From a checkpoint of a small sound classifier.
Model: 13.1M parameters, log mel input, arch wavenet, norm batchnorm, depths [8], widths [384].
Rows from block 2, named by matrix and row number. Rows with one number belong to one channel. Each number is 500 + 40 x the weight over its row's rms, rounded and kept within 0 to 999. All counts start at 0. Numbers have three digits each. After the name is the row's rms in percent of the matrix's.
# filt: filter width-5 conv, dilation 4 (model.blocks.2.filt.weight, 384x384x5), inputs 110-131, a 5 kernel for each
# gate: gate width-5 conv, dilation 4 (model.blocks.2.gate.weight, 384x384x5), inputs 110-131, a 5 kernel for each
filt.47 097:508546477556447532494524550463507441468485537464520509445433508530485483486427502465461524531447513519475532491454493486485532499446434488500445497466470524551531496527506459537548453474522524488474534565544435523476473536447521467471589526521539446500447564502461445498583509519496494538540468451540507510487504497489478498544523
gate.47 098:562505485494564498521472418490492481528529527437494520414407528455451491460478477527502566549428499499498483463511571528462575465445529537469508490504515445475495502542498445481510518536515506474457472517484457515484583573530435416510536578512540451460457512527503459508534554497459499504587395490535465523486506512512580412508506
filt.48 098:551487520478561482499459483442516476417489512503563514496518438508493517512542476470470551518477479489514504527405513455457441548505437497493460479561512558525500507522532429482606473485573454492504511515505555481488499513487487547503543595465455562512527461447492462447500505479544533431502473511493508491529539472487551502576467
gate.48 102:503488544427477550477458518533615506577504478563488511504521512532444468465533485555504515508506533492482446522500514506503479463566513526514545523522462546542477525477448543550446485499548487514429508557473489474428437505499521509484437492482508512532485500483512455496482450462476436501479480576473520454465437461521482480482516
filt.49 098:513453425498467460495441500550509464524457504526488507502542459490512532521555512477474417504480535515489477443585506458574536523496452444391548486541517517474433500587481517526411468481544518469533512535377559529468544519462489415398421468495508487555507506475541416498423558487546494523519461490444525505486476414497501475511511
gate.49 102:542489465529394494444496473545521531504520489507436544525427527473510486541483551470480445487509497482543507575475526554492468476513528481508500529510517475528472641454522567508530537516482472483504509433528462522500461533505517453516505524516558516531507477513544448529447533479519559497511503452517592530583538518448513504615470
filt.50 095:479508492446393479474476503463458534519522512527538481563475565538533454472487457475483487485506527592496459577474396520512500504445514523498533509567492544499482495535508476572446454562515482461521469447499554539481494480471563456500513441493471440499472427506454466527521464501475539582526543445498502402455435577454535535602495
gate.50 093:506513514512539491494491478570523533524529558559500510508499556503484423563510540474526461526522501479558483467523579477547498475588514532469500491533508450530464473433497508530475516533474444452531443521501439495501506429486481513462452589477562497533514521471513482561478488479430507517479552439553532471491525538520527513470512
filt.51 101:555524457531489481454508495558543486489490469571523492487494480487501468448530502552512503423450483424438490494487550473494524559542539519529563534503466576445523470450528551433466478518479529518588501517447521589548547460473515474518455460538435544473496506554539479554523487519574482535432497581386431506457557476494513476463433
gate.51 100:556456469544532522485509483533470509488565500497397532456433457533556505534547501466503450438547584545480547392496545523451467494546559416568468558498540465525550466509527471532526503444462520497531541504514425385457528584483399540455470589519512438558449451544468515506541511521446516523568498552464551490433529462445465477478496
filt.52 103:481481544487478527440455436497463464490529448454493561543537561486606512475475520530484549474522547458430488477539480467531532527511503450491479448461551515570475540532488531429572448551495467456515532402486492460536493478514549445432491553556510447520523466526572498545466442472558522489471520529434485449481495451545552543535609
gate.52 103:520541516487512628493489495548508468518496538507468478499484453477487512514484539473555566475529490502461470462561454477399485469528507559482500529522462513521534432397549478530538485471425522496534565487444577503473463522521466543530566567554452486502471474488409449486518511459509523544498494481514514455482549453596537476518534
filt.53 098:616551447468492564450554381538430484507501556533570531503541452527469540481554433485540485596413505536490567483551491541455528536434487518542468536566562513488452526497515529471459455464537504451449490449519543503523477538459457535504537568519497446460470430480544430436494519512406535495556509496553487468450480487490566442491519
gate.53 100:561530434457492429445507496486522555512488407521551518517535415464486496510492455506488563453535445483468515487578493463443463538505506427476511509548514549382492549506442447534518517432499479596492514554553541516534436515458479596467559480525586494534499499510438465477555426448464478574572544449467498537536493442429476457475432
filt.54 098:506517498526492463434502515505509521461447509522550447557468565469531504462525550548524505496464435507523477540401460491535484448510499518521482515441458591493527522469465471459513494550487484508449532432569493566531427483486508531526461532549489499489532474426536523520520471501544541555501491530413496526486517452527486467543470
gate.54 101:465533508528449498509496549543492573499491525555541487516554488477435526532560489528569541480481586508529496546491455545487539528517446497527473529435538451525497450445558496477451455529417532512551467415541498510471482558453530533533565543447546581427506471552526509507497576471522479473494516460480533465425517396542517515466459
filt.55 097:483517501559511431528466472470496520445516458488501532485573570502508504476478515491438530518570511507527543455471467446546534554464447467430485506523565386458539497477540459449420506515529480547553481534531538435410489472452483493526567484442498560522515490492466525517467523547505525516468528503507489575475521494585491475526465
gate.55 095:591455604488472520543548493435478503477441519506491493490457536528488555465512510516478566472473478449582493424510441472474500493552477442448512551435573534485490502526515542496467524447540466522496438514512529518512477460451477512484498550413477512555488532410435469436520472533544503498448517550486479459515467521500453472546577
filt.56 102:495435557466509493501467471441450502524508513477506474464539520547470489420503476534476513486465474496538549556505518514509519493532413518444483398530534451511492501483492481578528442413516560428480451513498518466467526557481494471460603549484484455488506580465517553501491440407495581449506412507527508466474478516497503490438520
gate.56 098:486424436531493461471454444455573517544600499492455578491490510546536590549531516460564492533452526489444436549509476476517570480492448483536456492522496446575470488415504498505448527502453494467474501569467504476448438535441465522551475521491519529510458502532449497497471467523587512406510590562511490432488421557534553513411494
filt.57 102:486471525563499481525474582500560462473462500503483428475467522521521487511470462427530559524510534557460472506471463497544529550538534603533532511431455483404459485467514576541521473592507482499547505551522449516500502564477515499524493583470460514455479484521504441462591527472462471542510534534454518478500471480450461525535541
gate.57 104:455418453514557566498487443499522546458518557443533557567489494536552477462534531432554540496529456539481575546505416559487495402457521541529420457422614454517454469494539519489466517463498521470534530539458457483514521518520480474461478541518533470521511528541529491548444475481476436514511524438416486541534536530523515453497473
filt.58 104:474492465512511418484509567587490499527538533469566427503564485591496448489480518487575556507484498489519547506538498511559451441503492532467513574503492486513455545463494518495514485565530480570504477510586470445538476454449456510499476483552562476499518480477508505484515469480555543433464527447541456413470517467456518492467609
gate.58 105:463531543462497540378469562501533522504494538422472419424537526449538493418538419465560542515493414537490476495531514449477529526418549481451565496420522465439482450475491461493441520529501553490499499481534509589505541523426462494535499553468477497545512524505516492484444530438435474515497554521490513544474501525487439467485513
filt.59 096:447556475485466551452460487459477568489500403445577546563541607472498523514576401481536477430459563551546466479474501439519563494524499516537469466486436563495529523481455516501561488576470512477532514556492527509397475500567471508552509555576461489484515511473523531485548499453554525524547562543453510497508488490521481517473490
gate.59 102:577584574469551456507548518472442519459470480499474463480495548428473486526536468499514586506502514438514578523438588487519507456528489507531433551515530470438484545503471475540568446476530496466513538467546521456491501518473461527498459515542534480522532484490448472462501513552525550384504526483510556487482534545473507475518533