From a checkpoint of a small sound classifier.
Model: 13.1M parameters, log mel input, arch wavenet, depths [8], widths [384].
Rows from block 3, named by matrix and row number. Rows with one number belong to one channel. Each number is 50 + 12 x the weight over its row's rms, rounded and kept within 0 to 99. All counts start at 0. After the name is the row's rms in percent of the matrix's.
# filt: filter width-5 conv, dilation 8 (model.blocks.3.filt.weight, 384x384x5), inputs 312-350, a 5 kernel for each
# gate: gate width-5 conv, dilation 8 (model.blocks.3.gate.weight, 384x384x5), inputs 312-350, a 5 kernel for each
filt.46 101:78 44 63 56 60 48 53 37 46 50 45 31 38 40 59 52 48 27 45 46 60 30 63 52 65 63 60 33 34 49 55 47 41 43 57 57 46 39 44 54 40 50 37 35 65 58 61 74 43 35 59 48 33 50 63 45 61 36 54 48 47 52 41 38 44 52 36 40 40 64 30 48 33 46 66 68 44 39 68 59 22 38 41 53 48 57 21 57 43 44 54 49 29 70 61 47 29 49 55 51 55 43 38 66 50 36 40 55 52 42 53 67 30 54 58 72 46 50 76 34 49 52 51 30 46 68 35 46 84 58 45 43 56 72 42 41 48 54 47 15 42 44 41 60 48 70 38 49 72 44 47 49 67 38 40 51 37 35 31 19 60 58 51 48 18 43 58 50 63 58 40 56 37 55 57 82 73 38 57 57 51 35 45 33 41 49 66 58 29 60 61 53 51 50 45
gate.46 105:24 56 30 75 46 65 67 30 48 54 47 63 41 39 38 66 65 49 39 50 49 43 36 64 53 58 46 56 36 57 40 35 52 28 64 36 50 63 33 26 61 43 37 49 38 49 84 50 54 69 61 75 28 62 54 38 46 51 41 54 50 40 44 59 45 55 51 28 52 37 59 41 49 26 35 40 46 59 48 42 61 46 78 40 47 78 51 40 39 63 58 61 76 33 65 38 53 55 62 54 62 55 35 45 66 39 77 49 43 48 57 39 40 38 47 52 62 53 41 40 44 44 51 62 35 52 60 68 43 39 60 24 72 50 60 32 57 48 65 55 41 48 49 56 64 57 60 50 42 18 41 52 66 70 42 53 55 43 39 58 49 43 38 49 58 44 58 46 37 16 54 47 47 49 46 37 44 52 62 29 40 75 38 39 48 54 75 47 53 50 35 38 39 70 62
filt.47 098:56 53 25 57 49 54 50 43 55 55 49 47 59 51 44 43 50 44 58 63 48 58 47 28 45 64 64 39 34 61 36 42 51 58 58 57 51 46 44 66 56 54 41 49 43 49 50 34 57 50 50 55 54 44 46 53 64 35 49 32 34 39 60 46 63 49 47 54 59 47 43 53 51 30 48 56 73 48 60 50 64 51 58 24 59 32 57 61 25 57 50 67 57 35 42 40 61 37 64 19 60 35 64 67 53 62 45 44 61 61 55 28 68 26 61 36 50 46 43 49 70 60 42 48 24 30 67 49 49 63 50 49 38 75 57 23 52 51 53 53 38 60 55 64 34 39 67 47 37 44 57 49 67 28 44 65 46 72 77 44 53 59 54 41 74 52 63 44 59 59 67 36 54 41 54 66 29 56 53 45 25 36 40 68 53 52 57 67 57 28 78 67 47 66 57
gate.47 102:45 54 55 47 31 23 42 49 62 69 55 54 50 45 64 59 47 65 47 59 32 42 57 49 33 56 45 66 50 40 44 53 39 54 61 53 57 48 33 61 58 39 69 57 62 71 67 52 50 44 47 52 41 50 61 59 60 47 49 47 64 38 32 50 35 37 46 29 62 43 48 48 57 63 69 51 58 72 33 55 64 53 47 71 37 67 46 65 55 54 49 57 51 38 63 44 37 45 47 64 60 45 43 56 19 39 46 35 45 44 25 53 70 50 55 70 47 46 48 58 30 43 54 54 46 39 50 69 72 59 63 37 35 56 39 56 39 59 64 47 52 52 41 48 62 45 44 36 46 50 64 64 57 47 38 58 29 55 40 47 36 83 74 52 53 45 34 61 47 29 57 21 54 49 45 58 21 58 60 52 47 53 42 44 66 41 22 56 50 37 79 63 43 33 65
filt.48 101:44 65 44 53 59 43 73 60 48 28 56 38 35 64 49 67 42 49 37 40 55 59 46 55 52 39 70 37 35 34 39 31 72 30 56 33 47 51 48 49 59 57 34 48 48 61 43 42 62 44 40 41 53 25 31 53 38 51 46 61 39 54 63 69 53 52 42 56 55 34 33 55 37 45 63 50 25 44 72 62 62 63 50 33 49 33 58 52 60 47 57 18 51 66 51 56 47 69 65 45 46 48 71 56 55 39 53 77 44 65 34 32 51 62 51 55 37 37 32 58 42 38 50 58 63 70 61 81 57 33 36 58 26 65 40 59 52 59 55 34 39 53 65 37 77 49 61 36 56 24 80 47 57 75 47 61 58 64 45 55 61 49 78 63 55 61 25 58 77 32 47 55 66 59 73 43 50 33 58 54 34 59 40 34 38 38 69 37 48 49 43 39 45 60 68
gate.48 099:36 56 58 48 50 43 41 35 51 76 80 34 57 46 61 41 81 63 53 60 51 50 47 37 81 54 28 63 60 48 62 56 37 48 54 49 45 51 56 41 28 72 66 44 56 54 42 32 57 49 64 69 55 26 49 39 63 30 44 45 39 31 47 57 71 48 41 49 44 53 46 22 51 28 47 79 34 60 46 47 46 63 61 45 44 68 61 27 31 67 56 64 65 54 47 61 28 52 58 55 67 60 71 51 46 51 48 38 35 42 52 65 40 55 53 39 69 56 62 23 56 61 50 71 29 32 36 74 61 62 64 32 55 65 36 54 61 43 47 48 63 65 24 61 56 30 48 50 50 37 51 60 68 48 41 45 53 61 65 53 57 49 31 58 40 60 51 51 35 68 51 44 51 49 52 49 34 53 37 71 41 40 62 58 50 65 45 66 50 58 62 34 34 55 65
filt.49 097:65 38 50 36 47 49 39 71 77 48 55 68 46 44 59 44 69 43 51 41 39 55 39 72 32 44 48 46 53 62 49 70 58 57 55 55 55 41 63 45 53 43 47 59 68 47 49 50 74 44 47 38 66 57 69 44 52 76 43 69 49 61 61 38 56 51 46 51 68 44 25 33 54 45 51 69 60 72 50 73 60 39 65 51 65 32 61 58 28 39 39 49 30 64 51 41 66 44 58 57 59 41 45 41 44 42 42 41 46 37 51 61 56 57 41 65 55 63 03 61 44 46 54 22 36 60 66 78 48 54 55 72 74 54 58 51 57 54 34 47 53 51 59 52 66 42 66 48 49 49 50 68 59 59 46 53 42 54 70 29 58 38 57 48 35 60 45 67 37 36 71 61 44 28 44 55 56 53 41 48 68 27 65 64 61 33 32 52 57 55 64 53 68 46 58
gate.49 096:42 37 58 61 47 43 69 43 51 49 22 55 50 40 52 49 44 51 42 44 51 40 41 50 43 34 50 55 41 50 45 55 37 52 29 30 53 48 59 50 50 68 65 61 30 56 58 61 72 44 35 72 42 75 52 43 52 55 47 33 51 46 45 50 48 51 43 48 51 38 61 66 75 58 46 55 55 45 48 40 48 34 61 28 61 49 53 37 45 20 66 54 66 23 58 50 60 33 64 37 60 51 43 51 50 36 64 52 33 51 41 31 44 71 63 49 67 59 67 62 48 60 42 53 50 51 52 67 49 44 43 59 72 46 55 61 59 38 41 38 70 49 45 54 41 45 40 63 29 51 71 45 72 40 33 60 20 37 82 47 67 58 79 54 40 56 49 66 41 44 57 63 39 34 61 64 51 49 61 65 55 34 75 43 45 36 47 48 37 50 59 47 59 41 51
filt.50 103:41 38 42 42 55 62 44 59 42 34 62 49 48 51 38 49 46 53 59 56 68 62 54 73 44 54 36 27 66 61 37 71 47 34 51 51 70 60 39 72 48 43 46 51 60 59 39 39 37 51 69 26 58 42 57 35 41 28 58 48 54 53 44 49 60 52 67 43 35 39 41 68 46 39 46 49 49 52 31 66 52 50 50 54 39 71 46 30 50 38 38 34 62 54 50 75 29 65 50 42 43 38 49 45 51 67 47 52 61 25 44 37 74 31 56 51 72 62 58 65 49 68 55 38 47 56 39 50 34 71 46 34 41 52 49 41 41 45 38 29 64 44 69 50 54 65 63 46 42 51 53 58 41 36 52 76 39 75 53 64 42 66 48 39 66 70 58 49 46 60 59 61 25 58 59 31 37 34 61 46 57 38 50 34 74 52 61 59 45 54 40 18 43 78 50
gate.50 103:71 52 53 50 44 55 26 47 47 50 54 72 48 60 55 60 29 48 73 48 34 60 54 34 55 64 47 57 26 50 60 45 53 50 67 36 52 56 45 67 69 64 27 45 43 50 74 50 58 51 53 54 58 38 48 49 37 38 55 36 48 51 59 46 52 51 58 68 52 50 47 23 60 61 61 51 47 28 30 60 35 49 31 55 49 41 34 39 62 43 49 34 66 62 48 48 30 25 50 63 65 44 37 71 76 51 24 64 47 45 28 69 60 57 50 70 38 38 37 44 61 35 72 36 58 49 55 44 41 46 56 60 47 40 56 44 58 37 26 38 73 38 56 66 60 30 56 37 40 57 61 46 35 44 36 71 38 44 35 47 43 59 45 48 41 59 57 39 52 33 29 61 40 62 56 39 40 46 49 34 29 53 48 32 54 51 48 31 47 47 70 41 52 75 45
filt.51 102:48 56 59 42 49 60 67 43 59 42 66 33 37 46 46 35 61 48 44 48 39 61 60 53 53 56 31 48 65 46 35 43 28 35 42 31 63 57 50 42 76 47 44 42 41 45 53 57 48 61 53 54 43 20 61 57 54 78 37 36 55 46 54 41 39 38 43 58 50 48 58 60 64 48 43 49 31 52 58 59 60 52 58 39 66 62 47 36 69 43 33 62 67 40 49 52 31 31 57 74 40 53 43 57 59 33 59 55 43 53 68 72 42 56 49 72 27 49 56 51 51 50 51 47 62 47 60 49 68 53 50 25 42 68 24 76 51 40 51 44 56 43 51 50 62 56 73 51 31 45 45 38 54 53 34 63 55 47 52 52 51 26 38 68 41 43 47 52 58 33 46 37 54 34 63 63 57 53 55 59 38 39 57 75 57 61 50 55 40 57 35 51 48 49 50
gate.51 101:54 38 37 50 48 61 36 51 50 43 47 33 34 63 52 59 44 46 48 80 52 34 50 35 48 64 59 56 57 51 29 22 43 49 53 57 50 41 61 45 52 47 51 43 60 63 48 55 69 42 39 60 48 66 35 41 65 39 36 51 28 54 57 46 63 45 59 57 47 37 57 49 36 60 45 42 53 42 46 56 51 40 70 58 59 31 45 57 60 65 52 64 36 38 50 89 39 50 64 59 64 55 35 52 47 61 39 65 70 41 59 41 42 55 73 49 57 60 57 30 45 61 51 46 74 50 45 54 34 19 56 55 46 74 52 58 55 47 52 59 41 36 53 71 52 69 43 35 53 48 49 72 57 45 52 49 64 32 36 55 36 31 34 43 26 59 51 40 38 69 42 48 56 47 56 36 65 66 42 44 34 53 47 49 27 58 38 62 37 60 56 57 63 54 50
filt.52 100:63 73 47 52 45 57 40 33 47 37 43 70 56 51 20 41 66 57 42 59 46 63 56 53 45 56 21 58 63 41 56 54 43 65 26 52 44 55 35 50 61 36 70 62 61 58 64 35 50 36 36 53 56 63 53 49 53 76 53 52 44 43 38 47 48 40 58 61 46 22 36 44 70 36 46 35 61 48 49 69 32 32 54 47 64 25 48 43 51 73 53 72 40 55 29 41 37 49 64 59 58 60 29 75 54 55 55 67 51 46 33 46 47 66 44 32 49 43 46 53 40 38 57 39 50 57 54 52 60 43 46 37 63 47 56 47 57 62 40 58 66 50 38 44 41 34 40 43 43 49 25 72 36 79 54 45 52 53 30 46 46 36 46 44 45 43 58 38 48 55 49 63 52 23 56 48 64 43 47 48 53 46 41 42 95 37 79 80 47 38 51 55 55 48 64
gate.52 098:59 62 65 49 50 26 64 36 28 71 40 40 45 64 32 60 35 74 45 44 44 40 40 70 62 68 69 36 31 63 63 49 56 66 30 67 39 52 59 56 37 29 50 42 29 46 68 26 34 50 33 60 55 65 30 51 31 68 43 42 64 48 39 56 61 63 64 32 27 48 59 60 41 67 49 45 51 65 47 51 71 35 44 53 74 51 39 53 48 25 52 44 54 41 63 37 42 49 60 60 10 42 52 61 33 71 46 59 37 65 51 40 51 49 28 55 68 38 24 65 50 44 36 64 54 40 42 35 54 47 64 50 26 66 43 43 49 55 40 66 52 59 56 54 49 54 69 20 57 48 58 69 46 02 16 47 45 58 62 51 41 62 63 72 54 40 40 51 53 60 60 66 55 47 61 76 33 41 51 47 44 41 45 32 41 43 40 55 47 38 56 53 53 54 39
filt.53 102:37 58 57 62 38 55 51 30 38 41 42 46 50 39 37 39 57 38 70 46 44 48 40 49 33 38 46 51 53 40 57 57 36 62 32 46 36 45 47 35 66 49 45 59 61 67 58 31 40 39 47 59 46 54 32 50 55 31 63 52 44 63 51 68 26 45 33 56 45 59 41 72 57 50 29 48 35 66 64 48 49 52 61 45 56 64 72 50 45 38 49 54 53 68 53 59 54 45 61 53 59 39 60 48 53 56 53 36 53 37 28 41 45 51 48 53 53 57 61 49 42 48 47 62 39 59 48 42 44 62 54 53 66 46 43 67 37 62 46 60 63 52 36 58 62 63 37 49 71 62 41 57 43 43 48 36 33 77 61 71 55 29 61 65 34 61 48 52 36 67 51 36 39 75 31 47 53 57 54 44 48 39 35 45 56 33 56 47 49 62 48 30 41 69 32
gate.53 101:61 53 43 31 40 74 74 64 78 58 53 57 27 46 35 64 31 42 29 45 67 50 33 66 59 52 59 51 27 70 59 31 41 65 59 20 52 58 49 54 41 67 51 49 54 54 38 38 33 64 47 49 40 63 60 70 54 40 63 50 63 49 45 58 41 59 61 49 59 28 30 50 45 45 53 51 50 33 68 53 54 40 64 50 40 57 28 59 52 48 53 43 53 64 52 54 33 40 65 42 51 28 49 43 63 56 46 58 52 42 60 48 77 47 31 47 47 36 48 49 32 36 43 48 53 39 57 24 34 51 50 29 64 48 68 44 28 64 57 47 42 67 71 32 73 52 36 27 60 35 25 43 57 60 54 60 51 52 54 38 53 54 43 53 62 62 35 63 47 31 35 56 42 61 24 48 53 32 51 39 50 71 33 48 39 43 35 65 43 63 46 69 49 54 42